Rows from block 5, named by matrix and row number. Rows with one number belong to one channel. Each number is 500 + 50 x the weight over its row's rms, rounded and kept within 0 to 999. All counts start at 0. Numbers have three digits each. After the name is the row's rms in percent of the matrix's.
# convs0: first 3x3 conv (model.enc.2.1.convs.0.weight, 128x128x3x3), inputs 30-44, a 3x3 kernel for each
# convs1: second 3x3 conv (model.enc.2.1.convs.1.weight, 128x128x3x3, transposed), outputs 30-44, a 3x3 kernel for each
convs0.92 105:467589534511486525475559528474600531506615463511662505468442478507530464470451553461509568512575527454515475502510426502518486487383467498538484511414537599463495559405418402534475509529369490507466464536538466561460499476518512472469456501474534426506595525665535576445473507527476415546506493493534502510476491492527504431534446539419400484508445474543520509499520511470506376478462539448416502526511513
convs1.92 103:509465505467568371461567471572513493481455430475508441457516557484548523515597531507540499455512466516626524523483511483425527526383495434454488518552453478485489424445435545572496466573577431533470566495524555599473422487604481468496525556523464510430480525531515540564548450514476484402518493473556508465478536540492455522530389570617481507464422462605627485481517478457517491625478536460469509483455563
convs0.93 083:450475573488476521509514492482479543468466499450417476464490614526484501517622558491551491469617532446544540539487476490508471542509510475433475502483463572512501533434532524484447552580540481478486512632462504518494527529456538513504544525511611755474611760530525452598487453499478511459492578500537474510515479457500506473415458476485443500510416477604741588694796634515594550556523497494501397538428500
convs1.93 073:516496549499486487453491505444482472550580570453551490544507564488513475487573518460507576510425491506449479527455440482576494486516522491482414521574542501461523473416483474460563518509533552492467500538478464549568486472544449441505467455487507517433475475469514443543536517441482611440471592377491405557489511442471551593508504551563430503541435484464547540498507523540371419535514541566486486547431471
convs0.94 101:500447573430593499493595523534489422478587525533531485436493526528406486392463551379440622511468517528513480486510516525475432478446509460593532489511536596419582500449567525460506359649517466421489436562498493531465530441488539491496578510424523413450527448481443495455457415538505394521565506471505492503498483503505520549444558547467466536497419478516461515551553491523402391446438522514446501440503358
convs1.94 098:450483534484519464455573477514505499512489462575545403495500542473527476505572458467469487484497483441560547524451583542525440487493494439552481416496522461455534497469604539450504447586455454503487541475504577504583559562551524468398539492460508514622510508552586536415549455479495429469504485418581499502515440495501552456497560503555534547477510502586528549564607465508497527456519519495460507485556540
convs0.95 114:513481496450591591451506491515540499466617587473545490441447463447509512509523530527467501467513514482579532455545458550360453474481475514458508478460555533492511488519460511617494447481504546507542502544494534548533474495516620565500452522491545477439696631389494583460521491444486380530548583512478428478533479468534575504476546456470469501484482426404570439516533480480432457522606477460450537565455507
convs1.95 114:541454475464487395494497448540469501470313536452440431482486544494554413483495531501471499465682465487516485489553560481489437518396569529509469407587512538534492516519540519433504554482532505486491499363506558605459450438510409448517425554489491503474532434398515556549512402464487437414528446566486558476536395433519465527480514581514470548527437481508555515508639552532496516464443468462407418397508524
convs0.96 087:480573490480476447468431597505559515574530482521476502464568555459539464448526486489499432471466509574556557431434510476493555473521509429488572610435526482471502407585569570544505504490482512548522414489457502461570437546466535526442476514523537602580537501484510541475529479503495498522511452459508496538505528508475497545513482498470530497532504564456593551572609574478583517579432453462535628495497556
convs1.96 091:379601490500545548605558614571462583524463534582427413502461541497482531478469482503488549477516511483522486541367586458449588519466513526535479446562493479481566468472603473436432465589554491523572599570482520524474420513483521565550494430495452486466567551490534543434485521469540479586546503573473526409558522549477459516444444499612578514488606599487451576608492459502495493592492562517473540539534518
convs0.97 078:542446438466520462403530515474496597455484457498419510375445518460430505373451541483429489508525532562550420454584462508500541500458527404487454464492437411529457539428541424381427515531498516478580594534529511540488519471425424392465455456493480478486536449507519495561347556542551584503439552459471485467576489438465433471452526525562477586504552475480477441420403462486499542403507477486509512483406464
convs1.97 095:520518549401562626457511504500588507591451524503531517465475463470413492492516490538440464494467469540563518493462457443408478482518518494500470537485446509523503519503501486479495472520504500568508531588543489521465556494532506441505478477558464491464556547467491411613472501527489570480531548478530501532453511513498518533536580402476504436516500516506492498541462537565480499490536541535520467497456475
convs0.98 084:503477500469550512483518498473485476521499496598442523609550487507524514487499641441321539443491509468498663528493493514585447508495529504494520464590484419392426529563534513588478615543547559543483519541552523496488579464451536592444587584529568479446538513474513514502390421501465462430462570554518494489508606511439512527497530592512495453461348491579526439572465463443376484509459466441521510456559443
convs1.98 075:520473479483527482532500537528541431540447499547529452487515574486438566499426491451441517548401495574600494443465516556431501481566449571568554514408541522510499496461459564513453475474482432513458480457453453513481445485566516502509610536500507496470526466510556503499550392521485574583421539495474462565442432483515465442505560522510558465629435422480507512577485469537451445520388540523547482503581499
convs0.99 084:482461485481516552512457522532442479471462558499416524516565382434447497535520522500514517396497515403554573451559562534500525495507445456512503397464517455496504432555524493476562462529404538463436555528462512519483554472507523559568591457489469450469462563426497476467519542483467478478534547512479483480515505501535476512513488533545478513512531458495555589507502467513331476470512573442540470483523573
convs1.99 096:499419443433542510466532587478460576440462512445532494434465462531565470560544515466479472497541517551488402553497516458494510388448506525603431440591495485496441492557451453532500450546541442406551590485516554510502584542519404534567504501511537452504550387531524575622548453549589466451440577536566441423484446525537479657498610435437521481506462513540513554605563509500474483402488495550456495445571534
convs0.100 101:514509493516540540497447514486490529494506506585503507514493474549391565639522543502482527490463457526534532485534510438494474507541479459513578446404451540420399550567536570459392624485564554428460483520518419515478570631563526536488579504530520529490507459562516583618446552479464486493473475491514545521502480478547466447531484466551464491439480516521479486563497448467480432440630533412568565460448486
convs1.100 095:452508509495484503510545508565462430536533588511510545437441518556549509519531523494505411484474526483572551445532502463486557446521567570549493533445468427446552497479469563502466508574458498472519567458447585537409538558556406468532477528486540355560445517568428538485475439531516526424481519544496466528434442482468491416473541518478441506551519472383433504429549500539490559584486482491499527430543514
convs0.101 111:470481495494557543535514540430510457513618519469540452532451538424541533454500446543585534457442531512458542513490520558601506482526467566550570467370498507593532553457484548399544470518485556506513454494534477496516469495519506377428507409474468453542452404483408576520470537502495489501518533494492554519392514451470495496518533515467564509480469553492466511591661603407561444526446457463526466495486504
convs1.101 131:515532495538586497492481467494434511431451468458533496473474518434558423416535413562509536504447529502526481518392516451399434532483458497493521547494546453499486506483538529415509537489538489479511550492466526518544543502530467602484488521481582548514488519450477453471507487490476517513450512519467456475441500555509498479512434484596533494571447548529421512469281494570514517529491535508552494593516488
convs0.102 095:556502500489519504485529541508476383490459466481524451444361418490470426431473462463483497508477518478503489523523535526574549538491508440519570511495508432550556504376529491519472496559474559569543540526582513477485452439519507529488541578543455556530532493516497508501508518477476514591561533497520485517514591581463538559512517570567486504511511464414467540491446569557425496457595577466445528458474558
convs1.102 115:543519484449453511452475514528540493547499536524423549513459516600480531563516575510430514500529555447535516408442487386474553510514571480572451489570523514560429472493484503529525462510422501531478507446517504456554429420498478492540544521505500393511495567475532517514481392489513517542547537493503494482509373448590530553523536511587456484525509477424467443448466525473516576420408464425455485473518463
convs0.103 098:532517492510429528487606468482521487505474491491581487496410447429526579483527457482469572543470428428490498476474565487516474497513563456412494561549500433509546449503513575460448459517537540526462507463485522422476478484508600528427442340446454621434516433448464505472476480477500419458479586512548550436516479456438471503484506489476543478484454488461528552365479548408576543459457460425553518553493515
convs1.103 105:538600452500387478489573501558529487444414451501504470453467448485483491496511502424473568574485445485568495491467540446389499618573501501477436532418524513537549537524522557530521472409473527528501538512439479439547398468554560490489507508507514484504565498498457425494451449510471515527568481574524565520469417505478453561545600535530392433437542534439383456489476537561459498497458468521509581488494522
convs0.104 122:450482534491432474515487482477498510449475520501499540433478519472632504478500516496474507478533481433442390509442468499500538480504477501532471501609462452517472513500525396401478486437489485437531477389461438502513520516437468374482417392488541554564470359524531414539501467530531399487556512549518517489551554489516480481503525473491472453469496481486557572404528466461455526592490465553638578411446386
convs1.104 135:512512513497632569488515484490477521548480575545559525458517507517385469496520535516568560530429514464545520463500477468480496517506513515477581489489481525491531496523464491542510462484461547478452539455456455438513492466539548474470575593512486516506562559472460496579512501478547557482566496580493528555473326375476494491509523534435536442510455493517517470481487543504506510590504563557361414571473496
convs0.105 097:465471597506478460518489553504457469505451451494477519650467451478497469534455500475527591535456550574543486478486464486439513414607465474581511497440514532576515504474649636403500639467516469514474466518621477549509484464610509450557519486549508557437497456563577535526479511447509496480477521512478457490513519455434557456577499523525501522479528459566470485514504519528487504543532422523470451470514443
convs1.105 100:466534520526477478615508525458493458492396473487482587490502502464516588475482499579488549508546594482568523473503522463592497442520482609497429495540544551520459511489463483428468557472578513427476500453589513497586604494530492551487423578515541482519566516463605488466571558486457421503477481480517500410548611455584568421476543487436545526524496494481567490427553567481483476506444566500428525435487493
convs0.106 122:422491518482490537472430533489499480455560496613428508542448564461557540478467493528586513477612503538512544525570470500554481498495510453514502449654495508396525465537461406671407595360515479543482499545500536445552525539447491502444535423499472507463439589421498466571443542431501546493491508504514541495477520485487521552520472555527502533503479522505501479501573491505485456454447439473474652479559472
convs1.106 107:443417569456480536533593516521536490546443574517502549543565536462539628524555485451464433478498517530557443491462492463524478488498525553554497540464483527445506435563425562370587584509595472458463490399563513480500527495418519558518559515481444500440545465508528472567512456523536449499485448579493484475503542486503517518593583521473556528445433389546399514510481466546526433462497451467500485573531546
convs0.107 098:506486465536510594462536500447422400447506453498608488545530555469525408404536610577549382510489450521500572515480502467516491598548478451593551451490475384497568593525473495503506415662615497533501550543584477518505616547488548476419523626567539544488463476561481526499493413490496509510490553474525554574483541503436550477458520506483460501472496466494496507512568490479478518493440438591459545486578618
convs1.107 089:558432574482496539414530490508358479510472536548600559575460542437462464454477517516529486464498422548528502508448491460475494480464509415572583562526514513406540469409569464473528511503503447536561388511503554404544521536521519462558629516424558411455391457527321578545574393517437524497465505531441491525507532473429459477466527530522481471493391524447469435516478457574366478500450570464544510451518458
convs0.108 112:479529503517547503420555466502434466531460458536560534504497462514455525549504474410507536470461557508516625511551590442500555454528457532525410535491491465467496577468447595415417419623510595557490569537480468519459417557509464435437566528511506523549465313445434442562447443482493482481540536526488463500526595491441514529531503479532537529583495451517524555442478457526491506462460438489478509447522535
convs1.108 104:527499563556476535523491586465524470554512474467531501507502532559461404483457473457521453452556515451534535483436570497497477462498588509507466524551454530466470544462537556652465506609486474462429483527494615503444505455508528550511447515504487463447571565479556571475545440488452470432545583544498517465479440544450459583543436487515525543608509505397454473448499511485521517477411523542525517493533521
convs0.109 108:466487568536551474513544505508489470518547499517552523483492454609483501538515492547503543542594513500352500506491534493493526504610486496611455490647573469411478441566512533666461458496450466536497555517538533615496540574552481560521447494521469536493442456416572467530431449512553452433551456513519531499512483495479533467508545477486481520509533508556513509496321529452475468460522432499530442427435545
convs1.109 117:524582545532570513494517501468557503582469507537585508478461492536524415454467525499453471498503481593528528535382408491482484489451513519603586477506510503473455471576521550542504477523549494523555517427524510507523461476529416459485457477530545513453569539516517582527465414504582578570524551437573507483474476534494532431536575536534506550557535477542441521492462530529460449484524488537596543513530486
convs0.110 073:485473552571477521537536475547534383414484518507450481471455585531415497515498404475464560460473473425484508465537566512529487523487524520552514482485472440504583531426564611452444473529515475461479521448505533516448432472579549515454485434516491501418470513468453559531499457503446525487494537485431483519537472504570454480509468468528535580471516522559458439482480536491546580378443525394534549471507502
convs1.110 081:499446522542501472517509489465571516530555480448493505621477392558553317414508495455475495587456499513547527637497462497491493486516630506490437448528525567490476510537441552464423511424566423543441538443512452469537555451511500441456534462506447504542567436504448476512468533495490606462449477487542466526481475440469462468529520472513528468499514515500471545467519593512481432488471511501548510471463564
convs0.111 055:492533509564510504524530496543485540535539523547564525534549542521535555561548527454487479542501588477535557450470573487539536550502503421535465448448482418485566566650494593550445529499585524561528491574518463508444580550504606573529551546490516532396609517361547592401484392462461502426423517471463526486479518469464428525523546491488477524501478483440537461384428438372440457453537520510548481500536372
convs1.111 058:512478587474529579550575549473507486486549527483478497508524528471411510484508520478481508420477466462581532544507477496520537480526497468534554479483449561488433508486509545421396570429402515433525497488459408442474539537557494403504582438512495517510519426386533464468477507534550427445502584489471463572484424458501454458461430520601530541574563475524479441501513540498469542601450450467426387492558510
convs0.112 075:430530498496531525463440588538517524467464570464514488561531531595488442394482627504462400532517413495419503478646549509458478480464524466488547509542490528454583467537548510578407496355468446543452481524477542486511476524491529549439512486459372461532494384490524535385524470476560479462511589561458524457573517469531503507512436532556569560431493499528492469522467426488436435463452530475507467559412435
convs1.112 081:465498577496483485540566401446515468457517550491462484452490517510474524422431459429488426463512538593500558536486465595510485548480554547518477476560517482555542445445541535446434551414393643507505434448526417505601515449548517394491496532508588494590476527522452426402470500492577467430514499479515542510591474562511441452454505489449520503518532549503498488504543523448463533535379511502391405589471498
convs0.113 079:534537525493505594446486496497557474544504467503452417507478573435595585377525538548531489444545466494475435509500431532515527497480517484477534503471457476498522535486439505529526491373454496494516559450427470497483417569444485572487580465459504551475316647447438653452518576489588493465553473544522507443428477483572499518517416480481541510454538541435571505521466521362511451576578445485472601492525538
convs1.113 078:611374460501464510471487477505523512483480508538446457522473506421514568447421535521461453490429480424502520524522538468485572579457469518429500534508457492540442496453504495441500533515548473564444535496502559545513493487443515510371568587535541538501533487538557490507449539563474448454505466534451478510511467565509470507476400463546448490497647469597581471498414483472475456528491523459388514550511534
convs0.114 091:445514475499464521478516496505518486547530547487561560454428467396483675379586543433452417482479479480500442483480465531460425507467465464542507468443450555481478543577509488367483493490571561496547427452452512483455505477468386356340517445395532550508494485410533423545523518507518475536537482534509437485429478520510521474452556457490485538501465514505511521520631467512497536539565492567463475574436448
convs1.114 096:477469499379478502460444506507510533544433398449421493456467454507557548483593488530535518557480456497510528490557471491541498442478515476505415534432598538597604496496568492523474533426469472512485508429425510418515484481486478409553508509534526515466429456482531548521513456460490547430520470523506500480527447489497531492512554521450605428485483549487476561409410434440376531487528452481428449612540505
convs0.115 098:522505460472555447487473506421444489542394466551491394482487542466567562454495404474517551546438587509582573490463458484475510425464503433506484472522476442515489489508469531540558470513492502574506494453578487488502528487439525586467538600527462697535435523592482464572493514515525508520485492446475437420508574520514561497437500508482447538489491435468669457577499474473543544555605537475403478492617477
convs1.115 094:503459513502502451504495544476457459483518496572552492484495510587515456575680524527443481523565498482586488466446549548511427478596507484490459529537411425487550539529473522579464554593486470457544513540474565519452507617527488504575443448523520537455519591485496407509517401470495524523406489552511442574501467454524491413534508485455579518446435502486520539521580536405498511519558478454545525463549481