Weights of a small image diffusion model.
Training: 9200 steps, batches of 128.
Rows from block 11 of a small image diffusion model, named by matrix and row number. Rows with one number belong to one channel. Each number is 200 + 20 x the weight over its row's rms, rounded and kept within 0 to 999. All counts start at 0.
Before each channel's rows are labels from the 100 images, of 14976 (inputs lightly noised), where the channel reaches its highest value: "patch colour" is the nearest of a few named colours to the mean colour under the peak. Only what is clearly more common there than usual is listed. The data: crops of objects in photos (Visual Genome).
# convs0: first 3x3 conv (model.decb.0.1.convs.0.weight, 128x128x3x3, each kernel summed), inputs 0-127
# convs1: second 3x3 conv (model.decb.0.1.convs.1.weight, 128x128x3x3, transposed, each kernel summed), outputs 0-127

patch colour: red
convs0.127,202,184,220,218,197,213,196,161,196,201,205,150,192,221,191,201,176,186,140,211,180,176,204,188,185,195,208,213,203,200,179,208,221,225,218,198,200,213,184,219,209,209,200,215,220,166,190,229,194,191,221,195,166,207,176,163,197,213,208,171,205,201,217,190,208,211,210,175,227,181,195,217,172,189,200,224,194,203,188,182,224,195,181,197,196,170,188,167,211,234,164,200,177,209,162,234,178,196,199,201,204,207,190,194,203,202,198,179,191,187,164,221,184,218,195,196,157,196,172,211,207,221,212,222,189,114,193,202
convs1.127,202,217,170,140,212,202,154,169,208,192,199,182,204,190,211,211,171,165,191,213,183,233,230,167,211,242,201,213,186,199,208,226,184,175,182,222,178,225,180,197,182,197,202,217,191,182,202,192,186,228,193,187,214,216,195,192,250,187,198,187,172,243,208,190,204,169,184,200,208,211,191,194,181,207,199,214,197,204,176,201,245,216,214,212,212,207,197,196,195,209,224,189,209,210,204,205,185,228,212,177,196,208,190,199,189,222,196,208,194,183,235,215,216,226,195,198,171,203,176,203,171,185,202,157,241,254,204,232

patch colour: black
convs0.126,183,179,217,199,197,201,202,208,203,192,201,205,202,192,191,210,181,213,140,178,188,190,184,181,216,218,198,156,152,168,160,172,176,202,214,197,218,196,168,205,207,196,165,173,216,208,187,202,199,172,196,195,204,194,198,173,212,190,200,190,179,179,210,220,200,202,180,137,183,175,210,196,179,194,183,221,192,205,198,204,229,227,178,182,175,226,165,189,202,167,200,187,222,205,184,210,149,204,217,204,189,184,184,210,207,158,184,194,226,230,213,214,207,199,195,195,173,203,156,198,242,202,206,196,209,243,197,203
convs1.126,172,230,188,205,200,188,167,196,171,224,170,222,188,195,185,181,160,230,182,191,181,204,213,175,209,222,203,202,187,257,182,166,186,224,216,191,204,195,212,182,194,196,187,238,209,180,196,204,199,171,225,216,213,176,230,200,179,205,203,197,205,185,184,208,179,200,171,150,192,222,190,189,198,198,229,183,202,211,155,208,189,193,211,211,207,221,232,174,230,176,194,197,213,150,214,207,206,217,186,173,217,205,214,200,245,229,203,194,221,212,200,225,169,218,222,192,180,220,198,201,234,200,191,188,212,230,220,177

patch colour: yellow; orange
convs0.84,208,196,203,201,196,194,191,190,175,189,202,179,181,184,214,216,232,189,196,208,199,206,220,212,208,173,206,264,232,240,196,180,202,226,196,191,215,229,202,170,182,203,242,208,185,194,208,190,192,222,215,200,166,184,179,158,209,210,198,176,220,190,179,221,180,207,190,211,221,239,191,216,225,197,229,211,192,219,202,180,198,184,220,209,194,217,208,189,221,212,175,192,188,208,209,220,171,208,196,224,201,205,201,177,198,198,207,174,187,164,185,211,193,229,183,227,140,165,268,196,195,200,184,192,205,167,170,205
convs1.84,146,210,202,172,196,242,200,202,201,155,218,195,212,243,184,222,172,172,201,215,209,223,219,216,187,229,212,176,174,166,208,193,181,204,174,227,192,212,161,211,182,181,178,203,215,230,224,193,212,198,174,180,197,212,196,187,194,200,177,202,165,205,213,196,191,192,194,157,180,153,179,200,194,197,157,187,193,171,203,211,172,197,219,205,204,187,216,199,244,179,197,209,215,199,209,176,180,207,204,217,196,205,179,232,182,171,181,214,192,214,219,204,182,199,202,194,183,191,191,214,249,172,213,203,179,217,187,227

patch colour: pink
convs0.22,199,184,199,218,211,203,202,199,212,232,195,146,218,196,194,213,187,167,119,198,207,222,180,171,203,180,215,168,183,195,226,195,151,190,246,218,216,199,162,176,191,173,171,184,205,199,203,200,194,219,222,186,153,194,185,206,169,197,188,178,193,198,217,191,203,231,218,173,168,216,205,202,174,194,188,179,199,211,202,232,227,194,198,189,193,159,181,208,193,209,172,206,177,207,195,186,170,189,216,158,198,195,197,167,189,194,192,192,198,176,185,184,233,181,208,199,185,205,176,219,199,191,201,207,195,194,208,206
convs1.22,197,198,196,164,214,203,215,192,177,200,181,188,224,206,226,195,201,219,233,200,185,194,174,197,174,175,260,185,217,168,254,189,173,227,218,198,208,216,256,184,229,190,213,197,251,156,208,195,193,200,186,213,211,180,194,190,216,220,241,197,210,191,201,209,229,206,174,204,176,232,195,177,244,250,211,178,190,209,199,211,198,179,187,212,192,205,234,193,223,210,183,183,206,188,219,204,186,196,198,211,196,189,205,178,170,217,191,199,194,195,192,179,196,201,221,196,228,212,181,201,158,195,204,218,187,218,209,212

patch colour: white
convs0.0,192,235,200,198,206,203,231,232,195,213,214,230,180,216,238,236,163,235,236,203,212,180,214,227,201,202,208,189,201,186,170,186,225,196,182,179,184,211,208,214,204,172,226,209,168,223,201,189,171,203,185,186,205,187,180,238,197,196,188,230,225,181,176,178,181,208,201,216,221,241,204,204,176,199,208,218,198,194,228,224,164,178,174,254,165,173,161,182,212,200,194,182,202,206,167,209,211,216,212,215,221,197,208,206,232,207,206,215,188,183,205,194,191,182,168,215,247,195,199,204,193,235,197,195,215,202,204,195
convs1.0,238,198,156,209,220,200,194,229,193,197,204,199,205,205,184,198,214,229,199,196,162,191,201,184,196,228,183,207,185,227,179,147,186,184,190,180,179,200,236,223,237,195,215,156,212,198,206,231,194,206,165,196,211,200,233,230,227,194,175,232,204,213,195,230,170,183,200,189,207,199,202,223,165,186,221,221,231,193,205,202,192,188,180,200,223,179,202,231,191,186,197,184,211,203,204,165,246,197,242,185,177,185,201,180,192,188,215,229,218,156,202,195,202,200,211,192,171,209,209,179,188,191,220,178,230,226,209,211

patch colour: cyan
convs0.122,191,195,214,206,215,184,171,176,209,204,188,193,199,222,175,178,221,198,136,190,208,191,199,189,218,203,202,186,190,178,200,189,190,210,225,247,202,170,188,194,212,173,182,169,213,190,212,196,197,206,184,204,186,188,164,183,189,203,212,189,207,193,223,171,166,194,203,174,206,198,198,191,160,152,182,157,184,209,196,198,206,187,178,188,185,213,159,202,174,221,170,211,160,215,178,219,171,198,211,222,211,212,181,224,213,171,193,214,184,225,220,202,249,198,201,210,191,181,176,217,237,183,216,192,228,154,195,194
convs1.122,225,165,235,192,189,199,182,184,193,181,190,215,182,212,214,237,183,201,216,202,206,178,185,213,190,220,217,184,184,195,183,238,211,197,207,213,205,166,233,224,237,196,202,207,196,199,210,183,208,187,156,200,207,186,219,209,207,187,188,216,201,230,202,221,186,171,178,200,212,200,219,239,221,194,200,177,217,193,229,227,179,198,168,179,213,223,236,201,226,212,209,223,217,218,181,229,181,228,166,181,171,191,251,220,219,155,173,209,216,193,196,177,171,180,174,194,204,216,203,232,209,164,209,210,187,181,223,209

patch colour: brown
convs0.63,203,180,204,237,223,210,189,180,187,189,188,162,208,201,151,157,179,222,162,206,185,181,210,169,182,200,163,160,183,187,203,226,250,192,202,205,194,240,232,213,193,202,182,210,224,202,207,230,221,199,189,179,237,194,197,207,202,208,227,234,214,202,208,198,211,197,220,161,162,217,190,179,197,199,168,204,199,178,175,173,200,232,234,215,204,194,210,194,198,205,188,243,193,209,213,199,193,196,205,260,217,206,215,210,216,191,202,205,207,226,220,186,214,198,209,203,216,213,174,188,217,215,216,210,203,185,202,224
convs1.63,169,182,209,220,167,175,189,188,196,169,215,246,181,226,198,183,207,196,196,197,232,194,193,230,189,189,165,202,203,190,166,223,185,216,216,173,182,230,208,187,177,220,203,211,197,205,215,193,197,195,159,198,185,242,204,203,216,179,196,221,205,204,183,228,168,172,213,207,195,182,219,216,163,199,202,188,195,202,227,200,175,219,165,197,204,196,185,223,187,241,197,220,183,200,223,197,222,201,168,191,190,205,216,205,244,147,190,200,184,171,222,180,237,195,220,215,219,226,244,210,223,213,214,206,220,196,217,183

patch colour: white
convs0.124,201,188,180,192,192,185,220,206,220,194,228,231,195,206,198,219,190,191,213,169,193,206,193,210,197,187,183,204,177,183,230,184,193,190,189,188,171,217,205,203,194,200,212,187,187,189,199,180,217,180,188,222,227,209,213,225,155,189,180,237,195,208,188,215,189,183,166,243,172,186,177,199,163,224,214,225,228,182,216,255,204,238,206,185,217,256,242,225,216,214,241,200,224,189,203,209,231,200,169,182,195,196,241,203,200,211,221,232,216,234,216,206,210,185,182,196,218,180,197,178,206,203,216,192,187,219,171,200
convs1.124,206,219,190,171,201,167,203,197,171,231,185,221,210,248,190,180,209,191,198,202,191,235,195,236,187,172,204,197,213,169,221,188,179,194,179,206,205,226,205,236,162,211,196,203,184,233,167,188,205,202,230,244,205,189,169,199,226,208,200,179,195,215,174,185,222,209,205,188,185,185,210,195,195,201,198,200,212,172,206,184,198,174,189,227,220,172,186,257,195,220,216,178,200,191,217,159,199,179,247,212,202,211,178,189,197,190,179,223,177,218,229,218,189,224,188,200,193,179,200,216,200,178,178,167,223,238,198,213

patch colour: orange
convs0.74,211,195,204,210,214,182,201,205,186,219,233,192,213,214,178,194,209,185,145,213,179,194,194,185,193,205,207,223,207,186,182,205,237,219,196,189,209,236,232,263,204,236,209,200,203,184,175,202,216,189,201,233,179,204,202,243,229,197,233,200,214,208,205,211,205,210,205,174,219,207,174,209,235,196,145,218,231,194,213,204,223,194,204,183,207,157,206,196,210,180,182,240,156,195,192,189,224,216,197,211,207,194,190,228,225,211,200,179,166,234,209,210,211,226,201,191,179,193,233,219,166,190,204,212,218,183,198,202
convs1.74,201,177,221,225,180,215,222,202,213,201,201,188,188,211,248,200,175,205,231,205,229,168,204,194,178,160,208,168,210,182,178,204,179,197,184,198,195,188,227,164,217,216,179,175,201,198,223,208,201,180,188,191,198,224,195,188,186,215,180,218,197,158,169,202,178,206,187,210,205,216,212,214,217,197,186,201,170,192,240,223,149,194,162,224,184,202,195,196,213,190,197,225,230,187,194,217,186,209,180,199,213,220,229,180,162,191,223,220,257,188,209,172,209,189,185,204,204,198,181,202,181,203,208,214,164,149,201,181

patch colour: brown
convs0.80,190,171,205,201,221,187,171,187,210,206,194,157,211,203,193,197,190,234,119,196,205,183,197,202,227,204,191,182,215,229,191,194,164,201,199,193,201,197,174,172,212,196,190,205,184,204,157,184,168,204,200,207,172,197,156,221,219,202,226,193,214,187,213,195,199,204,215,168,176,215,198,205,197,180,213,190,180,204,205,156,233,191,212,203,201,219,155,170,199,200,190,217,155,227,190,193,167,207,210,210,199,190,204,215,213,178,184,181,215,164,205,206,204,208,193,216,144,189,169,193,205,214,198,217,180,162,192,191
convs1.80,209,197,206,221,177,223,250,195,219,166,225,182,204,178,187,207,191,222,200,204,195,192,181,180,199,219,164,202,185,198,187,191,180,182,217,189,208,190,233,182,232,172,213,179,199,206,234,220,190,178,193,228,212,191,211,221,187,227,208,231,216,185,209,191,205,183,188,194,217,221,187,214,178,198,185,174,155,184,251,213,209,194,208,176,204,181,184,180,192,209,178,167,236,182,217,224,153,214,190,204,161,166,210,216,221,192,231,211,201,236,206,230,215,173,192,178,206,219,180,194,192,196,210,190,185,159,228,202

patch colour: orange
convs0.49,196,196,210,227,216,191,188,201,223,188,206,177,225,193,170,201,209,179,153,216,200,198,223,185,210,218,218,209,187,175,163,227,262,207,209,194,198,238,230,227,226,181,219,204,219,206,175,191,217,183,208,195,175,186,163,215,221,204,185,200,206,179,186,227,194,215,193,210,209,214,208,207,243,159,180,207,200,210,225,135,201,219,219,197,209,207,168,204,191,184,175,212,155,209,181,197,175,208,198,182,213,200,178,195,218,210,203,169,174,207,205,207,202,209,211,218,156,177,236,208,213,202,206,224,216,192,196,212
convs1.49,176,200,213,227,207,196,214,189,214,196,171,189,194,213,217,235,182,191,183,188,184,181,195,193,215,220,204,157,205,180,166,192,184,181,191,174,177,174,177,197,181,203,217,194,218,208,250,198,205,180,170,185,225,219,209,198,205,245,204,211,214,169,203,212,173,185,164,200,224,176,191,227,199,213,202,229,203,190,216,219,178,235,182,169,197,212,225,204,241,183,190,179,204,174,192,207,155,233,178,201,183,214,226,229,215,185,233,216,218,195,209,198,173,230,191,203,207,199,170,226,201,202,193,226,174,171,231,218

patch colour: blue; cyan
convs0.61,221,186,214,199,195,217,212,200,231,194,208,157,194,208,180,214,217,195,167,215,174,180,210,175,189,185,210,220,192,220,191,248,193,189,211,212,185,218,187,232,223,186,214,213,195,232,199,209,206,204,198,188,175,197,206,175,206,204,213,181,233,211,215,204,196,215,172,148,209,254,208,171,188,170,181,202,199,218,188,191,195,206,221,175,204,187,197,197,201,192,207,190,192,213,187,199,233,210,206,265,199,194,195,235,215,233,189,175,173,206,205,262,225,220,182,204,205,202,233,203,192,204,217,234,236,192,173,185
convs1.61,226,203,225,193,199,245,204,201,218,196,167,216,204,193,230,188,181,196,238,191,217,206,211,201,191,206,209,172,205,228,213,206,190,213,202,178,220,174,245,194,193,171,200,215,238,189,209,199,202,214,209,207,224,189,159,197,208,175,194,199,190,162,202,193,198,237,211,226,235,215,187,230,201,221,225,195,195,206,218,227,175,194,149,195,205,216,191,203,207,189,239,231,210,189,203,245,152,194,192,170,205,215,204,201,186,213,200,227,203,202,198,169,171,180,193,174,186,179,201,240,227,180,178,226,170,181,183,196

patch colour: cyan
convs0.91,187,181,217,219,197,198,246,200,176,192,193,216,198,226,218,202,168,179,203,195,209,213,197,198,191,239,165,201,177,191,200,211,214,185,192,172,183,212,223,160,174,212,178,181,208,192,202,214,222,187,188,163,205,232,206,202,176,199,213,229,196,202,208,195,211,220,226,199,209,200,211,211,164,208,234,188,203,204,214,229,204,209,219,194,181,189,202,209,187,179,235,191,188,194,126,192,164,195,170,176,195,185,206,192,176,233,223,204,191,207,247,156,195,187,169,218,204,199,150,205,225,218,200,199,172,187,182,212
convs1.91,193,210,195,238,195,206,195,183,194,183,198,200,219,215,239,172,232,231,229,162,192,203,195,206,168,217,233,234,199,148,194,192,189,194,188,195,210,168,196,219,206,178,186,202,209,178,186,226,213,217,181,144,223,218,187,181,202,200,199,178,204,207,172,211,176,212,185,185,193,162,197,194,207,195,189,162,190,198,193,208,178,216,196,212,179,200,218,215,221,183,198,224,208,216,206,200,219,183,188,234,229,234,197,196,193,155,235,200,180,198,207,200,238,192,177,208,188,168,186,160,176,192,181,209,208,216,241,225